{"arch": "unet", "model": "image diffusion model", "horizontal_flip": true, "objective": "v", "init": "torch_default", "optimizer": "adamw", "beta1": 0.9, "eps": 1e-10, "epochs": 33.5, "warmup_steps": 1330}
Rows from block 11, named by matrix and row number. Each number is 500 + 25 x the weight over its row's rms, rounded and kept within 0 to 999. All counts start at 0. Numbers have three digits each. After the name is the row's rms in percent of the matrix's.
# emb: conditioning projection (model.decb.1.0.emb.weight, 48x128), inputs 0-127
emb.0 118:504500500512500501500500517500670500500500500500500502500487479500500500500500510500457500500500500500500520528504502500500500500500501503500500500500500498500500500498500500500500499500500500500500500500501500500500500500500499500500500500500500522500500368486500500500547497500457509500500500529531500502500501500500500500499499500500501500504500500500500349500500499500498500500500
emb.1 035:499500500490500500500500378500584500500500500500500488500500574500521500500500500500283500500500500500500484500500499500500500500514499500500500500500500499500500495499500500500500500500503500500500500500499500500500500500500500500500500500500500494500500457487500500500548500500500500500500500500500500500500500500500500500500500500501492500497500500500500501500500500500499500500500
emb.2 077:498500500475500470494500729484440500500500500502500511500538539501499500500500521500500500500500500500500497501500500500500500500490503500500502500500500542500500502500500544500500498500486500500500500461500500500500500500500499500500488500500500480500498524559500501500467500500533500500500500435484495502499504500500500500532497500484502500503500501500500500500500500474500498500500
emb.3 099:490500500531500480500500500500507500500501500500500508500500483576500500500500508500458500500500500500500461505523504500500500500499502633500501500500500490500500500495500497500500500500500500500500500501500500500500546500500500500500500504500500500500500478495500500632514499500500538500500500370507500502414500565500500500488485500500500500505500500500500498500500498500497500500500
emb.4 071:500500500498500500500500515500727500500500500500500496500500500511500500500500500500500500500500500500500500500510502500500500500506499581500499500500500500500500500501500500500500513500510500500500500500500500500500502500500501500500504500500500499500500484499500500500549500500472500500500500500542500499500499500500500500500502500500493500500500500500500500500500500500503626500500
emb.5 045:500500500498500500500500313500500500500501500500500498500500441500500500500500505500500500500500500500500555500500502500500500501446499500500500500500500505500500503538502501500500500500344500500500500500500500500500500500500501500500501500500500501500501435500500500500500499500535500500500500500500500499500499500500500500470502500500499500499500500500500470500500503500550501500500
emb.6 041:537500500500500503500500536500510500500499500500500498500499608500500500500500500500487500500500500500500507500500500500500500500515500500500499500500500515500500498510500499500500502500500500500500500505500500500500675500500500500500518500500500498500508362472500500500508500500394500500500500523534500500500500500500500500500502500500493500501500500500500500500500499510520510500500
emb.7 085:501500500504500499500500509500480500500500500500500501500580500500283500500500499500513500500500500500500499500500500500500500500499500500500500500500500500500500500500365501500500500500491500500500500498571500500500500500500500500500498500500500500500500505507500500500500500500523497500500500500500500500500500500500500500501499500456500500501500500500500507500500500499500500500500
emb.8 117:505500500538500500500500497500535500500540500500500500500474473500501500500500500500500500500500500500500499519500500500500500500500500500500500500500500500500500492500457499500500500500498500500500500502494500500500500501500500500500500500500500593500501288475500500500536500500500501500500500618551500500500500500500500500500500500506500500501500500500500499500500500511500507500500
emb.9 091:500500500472500496500500540500509500500500500500500498500500431559488500500500521500475500500500500500500549500551508500500500500489500553500500500500500500500500499500500535500500500500500500500500496500500500500500608500500500500500500678500500527500501500511500500503501500500481500500500500500501500500496499619500500500500499500500486500500500500500500500500500500500500500500500
emb.10 059:507500500485500500522500663500426500500498500500500491500563500500465500500500462500501500500500500500500519494500493500500500500501500500500499500500500524500500516503501541500500500500507500500500499499630500500500500500500500500500500500500500500500500479507500500500368500500500500500500500500454500499500500500500500500519501500487498500500500500500500501500500500496512500500500
emb.11 339:500500500490500500500500461500500500500500500499500495500500515439460500500500528500526500500500500500500501452449500500500500500493499453500482500500500493500500500499352500500500501500365500500500500500500500500500472500500500500500452434500500500500500532500500500459474500500500473500500500500474500498500500395500500500500501500500500500499500500500500500500500500500497486500500
emb.12 030:497500500535500497500500392500498500500501500503500512500507506500500500500500504500501500500500500500500492500500505500500500500506501500500502500500500499500500503500500508500500500500483500500500498497694500500500500500500500500500501500500500508500497503527500501499498500500536500500500500339497500509500502500500500500500499500500524500501500500500500501500500500489500499500500
emb.13 028:500500500500500500500500326500500500500500500500500494500499497500501500500500497500500500500500500500500353500500492500500500508563499500500499500500500551500500499516499497500500502500467500500500547502487500500500500500500502500500509500500500508500500432496500499500500500500500500500500500500502500465500503500500500501491548500500496500501500503501500438500500508500573503500500
emb.14 107:478500500511500501500500377501500500500500500500500507500496506500500500500500500500500500500500500500500483500500500500500500499530501500500500500500500499500500500501500497500500497500503500500500500501500500500500500500500499500500470513500500511500500658426500500500506500500498500500500500425500501501500499500500500500545497500506491500499500500500500652500500500502498497500500
emb.15 025:499500500553500505500500370501500500500501500502500517500501501500499500500500605500499500500500500500500535500501502500500500500423500500500501500500500500500500521500500514500500500500501500500500498500502500500500500500500500500500501500500500524500500500535500500499505500500500499500500500341501501501500501500500500500500500500497618500500500500500500500500500500494501500500500
emb.16 053:500500500418500500500500518500503500500500500500500490500500343500500500500500543500500500500500500500500535510500498500500500500488499554500499500500500493500500500494514503500500501500501500500500500499500500500500500500500501500500498500500500500500500443502500500500500500500486501500500500423499500543500500500500500500333501500500500500499500500500500451500500498500492501500500
emb.17 134:488500500507500496500500491491500500500500500500500502500500500590500500500500500500500500500500500500500489515530510500500500500528500565500502500500500500500500527498507514500500500500506500500500500500500500500500682500500500500500500565500500555500500531452500500500540500500476500500500500373500499501494500526500500500500498500499502500495500500500500530500500498477499500500500
emb.18 028:486500500481500498500500521500501500500501500500500498500499500500500500500500643500499500500500500500500500500500501500500500500475498500500500500500500494500500484492506498500500501500531500500500497500500500500500500500500501500500493500500500444500500370508500500500500499500499500500500500349501500509500497500500500500409484500501431500499500501500500492500500494501491500500500
emb.19 204:500500500496500500500500485500500500500500500500500501500508580500321500500500501500500500500500500500500504500500480500500500500524500497500500500500500501500500500501322500500500500500464500500500500500500500500500500500500500500500497500500500474500498519505500500500500500500513500500500500500500500496500500500500500500550501500442500500499500500500500501500500500500497500500500
emb.20 039:495500500502500501500500582500632500500500500500500500500477539500500500500500527500455500500500500500500521500500487500500500500500498500500500500500500505500500501508501500500500501500521500500500500503500500500500500500500500500500495500500500531500492365461500500500574499500374500500500500500501500493500500500500500500476508500500508500501500500500500417500500504500505501500500
emb.21 126:501500500526500500501500491500500500500500500500500508500500440500501500500500537500500500500500500500500511500500499500500500500509501500500500500500500503500500519503513516500500499500501500500500500500500500500500500500500500500500500546500500500500471759495500500500500500500500500500500500480500500501500500500500500500521500500500547500500500500500500500500500500494503499500500
emb.22 158:498500500513500499489500772500501500500500500501500511500499499515503500500500500500500500500500500500500438504502502500500500499498502501500501500500500500500500496500485500500500500500529501500500500501500500500500500500500500500500500508500500496500500500499500501500502500500500501500500500495500499506499500513500500500500497500500500500504500500500500500500500500500500500500500
emb.23 129:500500500487500500500500762453504500500500500500500500500500498500488500500500500500499500500500500500500534502503483500500500500496500500500500500500500500500500503500500556500500500500519500500500500502545500500500500500500500500500499500500500524500500500491500500500503500500500503500500500500500500498500500500500500500500500500498503500500500500500500500500500500466500500500500
emb.24 017:514500500486500499499500349500510500500515500498500493500497391501516500500500500500492500500500500500500467513501500500500500500493496504500499500500500498500500492494496494500500501500450500500500545501475500500500500500500500500500503500500500414500508481505500500504500491500515515500500500499510500501499508501500500500495502500508331500497500500500500482500500501506497500500500
emb.25 164:499500500506500500500500500500500500500500500500500502500480498500500500500500501500500500500500500500500500500500503500500500500492500500500500500500500492500500437500380445500500500500259500500500500500490500500500500500500500500500499500500500500500500500500500500500500500500500500500500500500500500502500500500500500500498498500507500500502500500500500500500500500504500500500500
emb.26 126:491500500513500501500500500500530500500500500500500500500500505540500500500500576500500500500500500500500471571579505500500500500526500577500498500500500496500500493500500494500500500500500500500500500500500500500500522500500500500500501558500500495500501500501500500539517500500518516500500500297501500501470500564500500500498498500500496500499500500500500500500500500500501500500500
emb.27 014:452500500546500546500500496512514500500502500507500542500498477500502500500500495500490500500500500500500509504502502500500500507331500500500515500500500498500500507538499492500500500500497500500500506520497500500500495500500500500500444500500500564500500484379500501488521496500499502500500500511512499499500499500500500500433500500500598500497500500500500486500500500501549499500500
emb.28 089:497500500518500506500500666457500500500501500501500504500500518500500500500500434500414500500500500500500499500501484500500500500507500500500500500500500519500500500501500657500500500500500500500500499500500500500500500500500500500500499500500500545500497441481500500500521500500500500500500500448500500500470500500500500500500500500500506500500500500500500485500500500453508499500500
emb.29 076:499500500520500500500500500435553500500500500501500500500500521525500500500500530500394500500500500500500518513568499500500500500500500532500501500500500497500500501495500512500500500500500500500500499500500500500500615500500500500500499624500500502500499500499500500500550499500499507500500500480500500506374498569500500500500494500500500500498500500500500500500500500469495500500500
emb.30 025:506500500470500500500500647500500500500499500499500461500500482473500500500500492500500500500500500500500543313499497500500500501535496499500494500500500547500500496514499500500500506500500500500500500500500500500500500500500502500500521499500500499500501489500500494500401500500500499500500500500500501486501497499500500500542524500500473500495500500500500490500500501500519517500500
emb.31 038:496500500507500500500500558500500500500500500500500565500500329500500500500500574500500500500500500500500501500500529500500500499462508500500500500500500501500500500481500551500500499500500500500500499499500500500500500499500500500500512500500500500500499636602500539500500500500500500500500500484499500532500514500500500500500494500500505500504500510500500501500500501500494499500500
emb.32 064:502500500475500500500500578500500500500500500500500485500464498516500500500500499500500500500500500500500473599563498500500500500500501568500499500500500499500500440492500483500500500500500500500500500500500500500500500500500500500500505500500500496500501316502500500500577500500429502500500500552500500501500501516500500500501500500515492500501500500500500483500500500508489500500500
emb.33 111:495500500479500500500500577500416500500500500500500504500500519500372500500500499500500500500500500500500500500500501500500500500502500500500500500500500500500500500501362500500500500500499500500500500496520500500500500500500500500500499500500500501500500662535500500500487500500513456500500500500487500503500500500500500500518500500500501500500500500500500500500500500500501500500500
emb.34 030:500500500487500500500500485500501500500501500501500503500500542500498500500500564500497500500500500500500571500500500500500500501330501500500506500500500500500500521500500500500500500500500500500500499500500500500500500500500500500500501500500500558500500500577500500500500500500500500500500500401505500499499502500500500500500500500500642500507500500500500500500500500500501500500500
emb.35 077:508500500500500500500500506500503500500500500500500495500478496501504500500500500500500500500500500500500480514505500500500500500498498506500499500500500500500500459500500475500500500500501500500500500507498500500500500500500500500500501501500500487500521471499500498500514500500456506500500500560502501498500500502500500500239504500525500500500500500500500500500500500513500500500500
emb.36 026:533500500538500494500500314500517500500502500500500499500499371501501500500500533500499500500500500500500527501502499500500500501502499501500504500500500492500500587499527589500500500500469500500500500512499500500500504500500501500500508501500500507500501500465500499503501499500496507500500500489513500497499499501500500500496501500486558500499500500500500500500500500465495501500500
emb.37 074:527500500500500500500500465500626500500500500500500498500500498500500500500500500500469500500500500500500500500500492500500500501492499500500501500500500502500500502509500502500500504500500500500500501501500500500500500500500501500500501500500500538500500462383500500500502500500500500500500500500615500488500500500500500500372512500500538500500500500500500387500500502500502511500500
emb.38 023:503500500401500501500500500500500500500500500500500511500501436500500500500500494500500500500500500500500500500500457500500500500525501500500500500500500502500500524476500501500500500500500500500500501500501510500501499491500500500500504500500500525500492671363500505499500500500528500500500500500500500484500499500500500500547500500496585500498500503499500500500500498499445500500492
emb.39 129:499500500486500500500500440500500500500500500500500500500500475500499500500500519500500500500500500500500513500500506500500500500448500500500500500500500499500500500500317500500500500500321500500500500500500499500500500500500500500500486500500500501500500500516500504500500500500500500500500500579500500501500501493500500500500500500500494500501500500500500500500500500500500500500500
emb.40 137:502500500498500500500500499500365500500500500500500497500551503487500500500500500500500500500500500500500500407447496500500500500504500409500500500500500500500500500500367500500500500500469500500500500500566500500500484500500500500500500500500500501500500500500500500500397500500517500500500500500482500496500500432500500500501500500500500500500500500500500500500500500500500500500500
emb.41 051:505500500417500500500500436500500500500500500500500500500500444500499500500500501500500500500500500500500531497500500500500500505500500500500500500500500499500500506500504504500500500500372500500500500500500500500500412500500500500500502500500500513500501666500500530500500500500500500500500500500500500497500500500500500500516511500493570500501500500500500567500500510499457500500500
emb.42 021:495500500511500509502500367501500500500500500500500499500501694489499500500500504500500500500500500500500449490486502500500500502509500476500500500500500524500500510519467500500500500500383500500500507500500500500500500500500500500500500495500500523500500494499500500497499499500500445500500500504501501495507500487500500500494507500497509500503500500500500495500500500501526501500500
emb.43 041:500500500505500476499500513500500500500500500500500502500500498500499500500500489500500500500500500500500497500500499500500500500506501500500500500500500501500500501501492500500500500500495500500500500500500500500500500500500500500500576500500500388500500593594500500500500500500500500500500500500500500500500500500500500500640500500497500500501500500500500653500500500489501500500500
emb.44 117:505500500504500500365500447500500500500501500500500500500467542500500500500500496500500500500500500500500369517500506500500500500504500500500500500500500500500500500502500500500500500500500500500500500500366500500500500500500500500500501536500500432500500500497500500500529500500509500500500500383500500500500500500500500500500504500500504500500500501500500497500500502499498502500500
emb.45 090:500500500489500500500500500500439500500500500488500496500506505472472500500500496500500500500500500500500498378431499500500500499498500435500488500500500500500500500500386500500500500500463500500500500491512500500500452500500500500500499500500500487500500569501500500500389500500500500500500500500418500500500500419500500500500500500444498500497500500500500500500500500500500500500500
emb.46 037:499500500541500500500500500500615500500498500500500492500492501500504500500500446500500500500500500500500474505500505500500500500497499500500496500500500498500500480499500490500500501500500500500500500504499500500500500500500501500500491500500500418500501500500500500500578500500500500500500500717500501500500498500500500500469501500503496500494500500501500500500500499501499500500500
emb.47 072:557500500521500496527500449500500500500500500500500513500500494500521500500500457500500500500500500500500444500500523500500500500444501500500501500500500500500500536500566556500500505500705500500500517500500500500500559500500500500500501500500500497500525451503500501500500500500500500500500500471500500512500502500500500500491496500500569500513500501500500500500500500493500500500500