config = dict(
    arch='unet',
    dataset='regions of photos with short descriptions (Visual Genome)',
    scale_shift_norm=False,
    residual_init='zero_last',
    learning_rate=0.003,
    l1_shrink=0.03,
    batch_size=256,
)
Rows from block 9, named by matrix and row number. Rows with one number belong to one channel. Each number is 128 + 32 x the weight over its row's rms, rounded and kept within 0 to 255. All counts start at 0. Numbers have three digits each.
# convs0: first 3x3 conv (model.decb.0.1.convs.0.weight, 96x96x3x3), inputs 50-59, a 3x3 kernel for each
# convs1: second 3x3 conv (model.decb.0.1.convs.1.weight, 96x96x3x3, transposed), outputs 50-59, a 3x3 kernel for each
convs0.2:128128128128128128128128128128128131128128130128128130128128128128128129128128129128128128128128128128128128043011060018018021060074062128128128128128128128128128128128128128128128128128128128128128128128128128128128128128128128128128128128128127127117127127126128127126
convs0.5:128128128128128128128128128128128128128128128128128126128128128128128128126128124128128128128128128128128128126127124240255243196255184128128128128128128128128128128128128128128128128128128128128128128128128128128128128128128128128128128128128128128128128128128128128128
convs0.10:128128128128128128128128128128128128128128128128128128128128128128128128128128128128128128128128128128128128127134147174156182193171188128128128128128128128128128128128128128128128128128128128128128128128128128128128128128128128128128128128128129128129128128128129128128
convs0.11:128128128128128128128128128128129129129129129128129129128128128128128128128128128128128128128128128128128128131130130133133132140129129128129129128128129128129129128128128128128128128128128128128128128128128128128128128128128128128128128128128127126125128126126126126126
convs0.14:128128128128128128128128128128128128128128128128128128128128128128110128128128128128128128128128128128128128129158132187214189206221211128128128128128128128128128128128128128128128128128128128128128128128128128128128128128128128128128128128128128128128128128128128128128
convs0.20:128128128128128128128128128128128128128128128128128128128128128128128128128128128128128128128128128128128128125128123128128128128128128128128128128128128128128128128128128128128128128128128128128128128128128128128128128128128128128128128128128128128128128128128128127128
convs0.24:127128128128128128128128128128128128128128128128128128125126124126127125126127124127128127128128128128128128097126115114127128122128128128128128128128128128128128128128128128128128128128128128128128128128128128128128128128128128128128128128128191154227130129155128128128
convs0.25:128128128128128128128128128128128127128128127128128127128128127127127127127127127128128128128128127128128127130143132130130137128128211128128128128128127128128127128128127128128127128128127128128127128128127128128127128128128128128127128128127126127127126127127127128128
convs0.32:128128128128128128128128128128128128128128128128128128128128128128128128128128128128128128128128128128128128024105001118128109106127081128128128128128128128128128128128128128128128128128128128128128128128128128128128128128128128128128128128128128128127128127127128128128
convs0.38:128128128128128128128128128128128128128128128128128128128128128128128128128128128128128128128128128128128128255255255255255255255255255128128128128128128128128128128128128128128128128128128128128128128128128128128128163160166162158161166158167128128128128128128128128128
convs0.41:128128128128128128128128128128128128128129129128129129128128128128128128128128128128128128128128128128128128087065079075064069107098100128128128128129128128129128128128128128129129128129129128128128128128128128128128128128128128129129128129128128128128128128128128128128
convs0.45:128128128128128128128128128128128128128128128128128128128128128128128128128128128128128128128128128128128128128128128102000096048000053128128128128128128128128128128128128128128128128128128128128128128128128128128128128128128128128128128128128128128128128128128128174128
convs0.47:128128128128128128128128128128128128128128128128128128128128128128128128128128128128127128128128128128128128123108118062000026050000035128128128128128128128128128128128128128128128128128128128128128128128128128128128128127127128128128128128128128128128128129128128129128
convs0.61:128128128128128128128128128128128128128128128128128128128128128128128128128128128128128128128128128128128128180199202191203203165176176128128128128128128128128128128128128128128128128128128128128128128128128128128128128128128128128128128128128048059030086107080091122085
convs0.66:128128128128128128128128128127128128128128128128128128128128128128128128128128128128128128128128128128128128255255203255255255255255220128128128128128128128128128128128128128128128128128128128128128128128128128128128127128128127128128127128128127124127126123128125123128
convs0.69:128128128128128128128128128128128128128128128128128128128128128128128128128128128128128128128128128128128128128127128127111128128122128128128128128128128128128128128128128128128128128128128128128128128128128128128128128128128128128128128128128128128128128128128128128128
convs0.74:128128128128128128128128128128128128128128128128128128128128128128128128128128128128128128128128128128128128139137134142140136137135132128128128128128128128128128128128128128128128128128128128128128128128128128128128128128128128128128128128128128128128128128128128128128
convs0.76:128128128128128128128128128128128128128129128128129128128128128128128128128128128128128128128128128128128128089027091019000029065016075128128128128128128128128128128128128128128128128128128128128128128128128128128128128128128128128128128128128128128128128127128128127128
convs0.85:128128128128128128128128128128128128129129129129129129128128128128128128128128128128128128128128128128129128014000017000000000000000005128128128128129128128129128128128128128129128128129128128128128128128128128128128128128128128129128128129128128127128127127128127126127
convs0.95:128128128128128128128129129128128128128128128128128128128128128128128128128128128128128128128128128128128128113020096000000000000000000128128128128128128128128128128128128128128128128128128128128128128128128128128128128128128128128128128128128127127128131131138146148156
convs1.2:129129128128128127128128127128128128128128128128128128128128128128128128128128128128128128128128128128128128000000000000000000079000000129129128128128128128128128130129129129129129129129129128128128128128128128128128155153136157150135148148130128129126125122120128136128
convs1.5:126126126126127127124126126129129128129129128128128128128129129129129129128128128128128128128128128128128128128128129128128128000077128128128128128128128128128128128128128128128128128128128128128128128128128128128128124128128121126128120125126128128128127127127127130131
convs1.10:130131132129129128129129127128128128128128128128128128134135133132135134128130130128128127128128127128127127077099144095124148128135255128127127128128127128127127128128128128128128128128128128128128128128128128128128117121128117117118120114110118113121126117130130117132
convs1.11:068119123104127147084129140128128128128128128128128128128128128128128128128128128128128128128128128128128128000000000000000001000000000128128128128128128128128128128128128128128128128128128128128128128128128128128128125126124125124124127125124126126124139133131140132125
convs1.14:128126127128128128129128129128128128128128128128128128129129130128128128129129130128128128128128128128128129153130128130116128140128128128128128128128128128128129128128128128128128128128129128128128128128128128128128125128127128131128128134131108123121123127126123126126
convs1.20:138141141140140141152156155128128128128128128128128128128128128128128128128128127128128128128128128128128128127126125128126125126125124128128128128128128128128128128128128128128128128128128128128128128128128128128128124127128125127128127127130111103130128121132133129134
convs1.24:131128128137129129152142139128128127128128127128128127128128128128128128128128127128128127128128128128127127237197255127128217121121221128128127128128128127127127128128128128128128128128127128128126128128126127127125102122117116127127117127128121128153125128160128129208
convs1.25:116120122118122123116119120129129129129129129129129129128129128128129128128128128128128128128128128128128128128188255128209255019128128128128128128128128128128128128128128128128128128128128128128128128128128128128128122127128117123128117123127200222225139168154201242206
convs1.32:131129128128127127129128127128129129129129129128129129128129129129129129129129129129129130129130130129129129008079032107106086051062040130130130130130130130130130129130130130130130130130130128128128128128128128128128147144131135139130131139129137139133094115102121132127
convs1.38:083086075097102086096097077128128128128128128128128128126127128127128128128128128128128128128128128128128128245255143255255203133213131128128128128128128128128128128128128128128128128128128128128128128128128128128128130128128127127128127128128104073000123123035125126111
convs1.41:136132129129128127127126125128128128128128128128128128129128129129128129128128128128128129128128128128128128000043070000000021000000000129129129129129129128128128129129129128128129128128128128129129129131131128130131146140132142135129134131129140153136127130118128143127
convs1.45:157133130144130128145130130131141128137146130130141128128128128135130128131133137128128128128128128128128128128128130128128130130129153129129128129128128128128128130131128136137128130133128128128128128128128128128127128128128128128128094128128192224210128150139159199193
convs1.47:153126123153128127161131130129128128128128128128128128129128128131128128136129128129128128128128128128128128129128129129128138255170255130130129129128128130128128130129128128128128128128128128128128128128128128128128127131125128133127127128127128146145124131131116131131
convs1.61:120122115124127122116117109128128128128128128128128128128128128128128128127128128127127127127127127127127128135130129138130129138131128127128128127128128127128128127127127127128127127127127128128128128128128128128128144129129133128128131127127133108113134129129133132131
convs1.66:127127127127127127127127128128128128128128128128128128128128128128128128128128128128128128128128128128128128119118123116113115097102103128128128128128128128128128128128128128128128128128128128128128128128128128128128126126125127126125127125124128127126130128127131127127
convs1.69:118124121116122122107114109128128128128128128128128127128128128127127127127127127127127127128127127127127127132129128133129127134129110127127127127127127127127127127127127127127127127127127128128128128128128128128128152129136137127128136127127138131132135134133135132131
convs1.74:125129130121128128106121116128128128128128128128128128128128128127128128127127128128128128128128128128128128135131128144133129138131128127128128127127127127127127128128128128128128128128128128128128128128128128128128173138150141132139160139144132124120133130129134132131
convs1.76:127126124126126125124123119128127127128127127128127127128128128128128128128128128127127126127127127128127127128127124128126125128127126128127127127127127128128127127127126127127126128127127128128128128128128128128128144128128132128126129124125145140138141136134138134133
convs1.85:130128125134130129138133131128128127128128128128128128128128128128128128128128128128127127128128127128128127126126126126126126125125125128128127128128128128128128128127127128128127128128127128128128128128128128128128131127129128127126128126126134133134132134134132133139
convs1.95:148137135134128128130128128128128128128128128128128128128128128128128128128128128128128128128128128128128128000048000127128128175224168128128128128128128128128128128128128128128128128128128128128128128128128128128128179160171153139141134129129204190226187170187145138149