Weights of a small image diffusion model.
Model: 32-pixel images, arch unet, activation leaky_relu, widths [48, 96, 144].
Data: trained on regions of photos with short descriptions (Visual Genome), 101725 training examples, 33.5 epochs.
Rows from block 11 of a small image diffusion model, named by matrix and row number. Rows with one number belong to one channel. Each number is 128 + 24 x the weight over its row's rms, rounded and kept within 0 to 255. All counts start at 0. Numbers have three digits each. After the name is the row's rms in percent of the matrix's.
After each channel's rows are labels from the 100 images, of 14848 (inputs lightly noised), where the channel reaches its highest value: "colour at peak" is the nearest of a few named colours to the mean colour under the peak. Only what is clearly more common there than usual is listed. The data: regions of photos with short descriptions (Visual Genome).
# convs0: first 3x3 conv (model.decb.1.0.convs.0.weight, 48x96x3x3, each kernel summed), inputs 0-31
# convs1: second 3x3 conv (model.decb.1.0.convs.1.weight, 48x48x3x3, transposed, each kernel summed), outputs 0-47

convs0.25 082:128148128128128128128122128128075128128125130128146128255128128128128128137128048128128128128128
convs1.25 119:096137128094146123125130125079128124131119133041122097123124134125125129127134123128136128125127129125128129116103239120128114123127111125128118
colour at peak: black

convs0.1 051:128097128128128142128146090128115128128129124129106128143128128128137128120128131128096068128129
convs1.1 071:131128114128128130128131127118130131129122108141172130147146118140255125148131138128130128138126132132122140089126112114099128126130127125131126
colour at peak: red; pink

convs0.4 063:128125128128128128128083156119119128128128128128121128136128128128128128124128011128130128128128
convs1.4 085:127147139120125130126134112122143164121126125167087108128128108123127129130098160121159128123128128123127122134161143133090075208122206123122129
colour at peak: brown

convs0.2 074:128130129128128129128118086117122128128127130129123130163128128129129128127128107129123127128128
convs1.2 082:132127127128143132128130122159126123126071104160133130128128107150136124145106105127047125160128122154125131099162147132204115126142167151129141
colour at peak: pink

convs0.30 115:127123128128128128127090085083187127128128128127123127102128128128128128125128000128114128128127
convs1.30 106:108122125128130129137136099232136122130174126148147139128128139126117129127134123123127128119129129113128133135103137132119130121126025127120118
colour at peak: white; pink

convs0.31 174:128118128128128128128158173153000128128135127128121128146128128128128128127128221128146129128128
convs1.31 096:128128131127122130125119128140135152130160098122077128128130112136122128134096132128132128148134127153125126103183122125105236133139070133128127
colour at peak: black

convs0.44 061:130145130131129129130054080125146133129128128130155129121129129128130130140129135128126127129136
convs1.44 058:139128133106131119128138129126107129143111128141141136162186132122169134113128127127154130127133165127085132045129112046113130132125127116158128
colour at peak: white

convs0.35 105:128131128128128128128130155132159128128130128128131128128128128128128128130128136128192138128128
convs1.35 192:128126129119110125118125124146130146129152116104116128128125132129122127129134139137129127133127128137127131124127148131000176133134180123130124
colour at peak: white

convs0.17 081:128149128128128128128126075118105128128127128128147128161128128128128128132128100128128189128128
convs1.17 085:070128138117128119128133125095112126140106125125146128133132143129128181130186122128205128127128127128148125089154128129125149203136134148128128
colour at peak: white

convs0.21 071:128112128128128128127000131129132128128128128128110128125128128128128128125128128128133128128128
convs1.21 071:128128145125126126156130127142131127125130042111110130127119131125142118123128119128136128115128136129136123124143104147116098125147119135012163
colour at peak: pink

convs0.32 070:130133129129129128129105201090094135128130130128134129060129128128129129129130047128112190129131
convs1.32 083:131109118117125130127119133140135159129174126115179128128126133128129131125081110132123127127129128133128138132119131134056177228115111124134132
colour at peak: white

convs0.10 033:126137128128127128128131127131053126128125128128125128130128128128128128120127049128128128128124
convs1.10 057:166121127127129147125132126130135145134131115086095128082072128133220122127132136127129124131123119122194133161123129160126141133121134129164116
colour at peak: green

convs0.14 068:128135128128128127128131131060130128128128128128135128112128128128128128132128082128163127128128
convs1.14 103:031128125128112130128127063096117125131127178136125117133130131125109127121129114128134128129127128125128115124116148137135126140131130120070059
colour at peak: black

convs0.18 087:128098128128128128128132128128142128128129128128098128127128128128128128118128139128128099128128
convs1.18 061:213128117128136140119142130130105179131123131222122129129126122128138119131124131128126128164125125065124142125135127136097125130148128133146128
colour at peak: orange

convs0.20 051:124126128127127128128103078118076123128128127124127126130128128128128126125123057128128129128120
convs1.20 075:155128132123128097140101158130143200152133127173118132128124134124158136129134122128129128028123125173125136138118130128106117138123124159156139
colour at peak: red; orange

convs0.12 048:128115128128128128128128129129131127128128128128118128112128128128128128121128127128135128128128
convs1.12 044:133128126125128119122179146077170193116171128121175121125113140123134128151125116129154129147137128118109145114085124140078145179114104135138121
colour at peak: pink

convs0.43 071:129119128128129128128128162235136129128119128129130128074128128137128128130128126128202126129129
convs1.43 046:127128128197063119146128128120119128127082080129123130128120129124124115119108131129115127144129129127128119129099114127188132128127206127131169
colour at peak: white

convs0.7 129:128127128128128128128128136128109128128125128128128128112128128128128128128128128128128255128128
convs1.7 115:110126127227096123137126129083128129133140071126120134122128127127091123126127128157117124131131126128128120089107059128128133134123112123100109
colour at peak: white

convs0.0 089:128126128127128128128182117121128127128129128127122128130128128128128127123128158128128127128124
convs1.0 120:163121125127140142126134161119134139129125162162157107120106124137143128143127133128127128136155121135149137152132077207125128129134130129110221
colour at peak: green

convs0.36 049:128111128128128128128142165133149128128128128128120128055128128128128128127128149128145107128128
convs1.36 073:133132160113117123105139157124190205135139114122096128128124173133107129131158152122138126147126131131122144108093175140083147100145160122113116
colour at peak: black

convs0.47 079:132140133131132131129113094190126132132123133132138131185130130130136130136129119130151222128160
convs1.47 180:128131128131128128127126138126128169126117117122105118128128149133129128131120131118147117140129128141127130095129230137071197131135067131129130
colour at peak: black

convs0.40 117:128128128128128128128150128128125128128125128128130128128128128128128128129128147128127128128128
convs1.40 164:005128130128118110168132150100148159157116118127142087120119112133135124133128126128112128146115115147120126116110103115128132130112131134161142
colour at peak: orange

convs0.46 071:128128128128128128128033120124107128128128128128127128055128128128128128126128014128129151128128
convs1.46 103:124136119119130128129108153159075178123118127097179137128128129128136129126163108125147123125128128126128130132140156150162133039130189129126124
colour at peak: black

convs0.33 045:128142128129128128126014115127129129128121138128143129068128128128128129126128039128126048128127
convs1.33 071:124128127129126122129121128164118128133118128163196129109126073125112124132133127128055128122125127126123144125079129133128051105124088139119127
colour at peak: pink; white

convs0.39 111:128143128128128128128044103088106128128126129128135128098128128128128128130128054128187255128128
convs1.39 136:097113128114122125158134158218139154134180138131138191126126126129101126127140118157101143127128131125127137107122093119089092134132115121119099
colour at peak: white; pink

convs0.8 091:128114128128128128128125255127120128128128127128116128071128128128128128123128079128109122128128
convs1.8 090:101131121120141128126098121085103132128120123148100125123126126129115131127036152128147129127126133142128127111202176129131167101138168135122121
colour at peak: black

convs0.13 072:128112128128128128128132121110122128128130128128106128146128128128128128114128128128107124128128
convs1.13 092:191122122110119108147118156135128148126112086167144163145156113126161131126125122100123128140126138135098128127135054160110132120131126146193136
colour at peak: red

convs0.26 062:129141132128130128128096114123160129128129129129145129126128128128129129134128127128127128131132
convs1.26 072:164128148118125152126139143150133157136132139155132130133054137124104126127122130127131128125115129130237140082141128149120128127129127118145157
colour at peak: black

convs0.22 189:130118131130130130131240120129139131131128128130123129205130129129130129127130143129132105129132
convs1.22 111:128203129127128127069128128103128128129123086054127112106128082128127122128119131128060161135126121111127126118117148127128144127111131141129129
colour at peak: black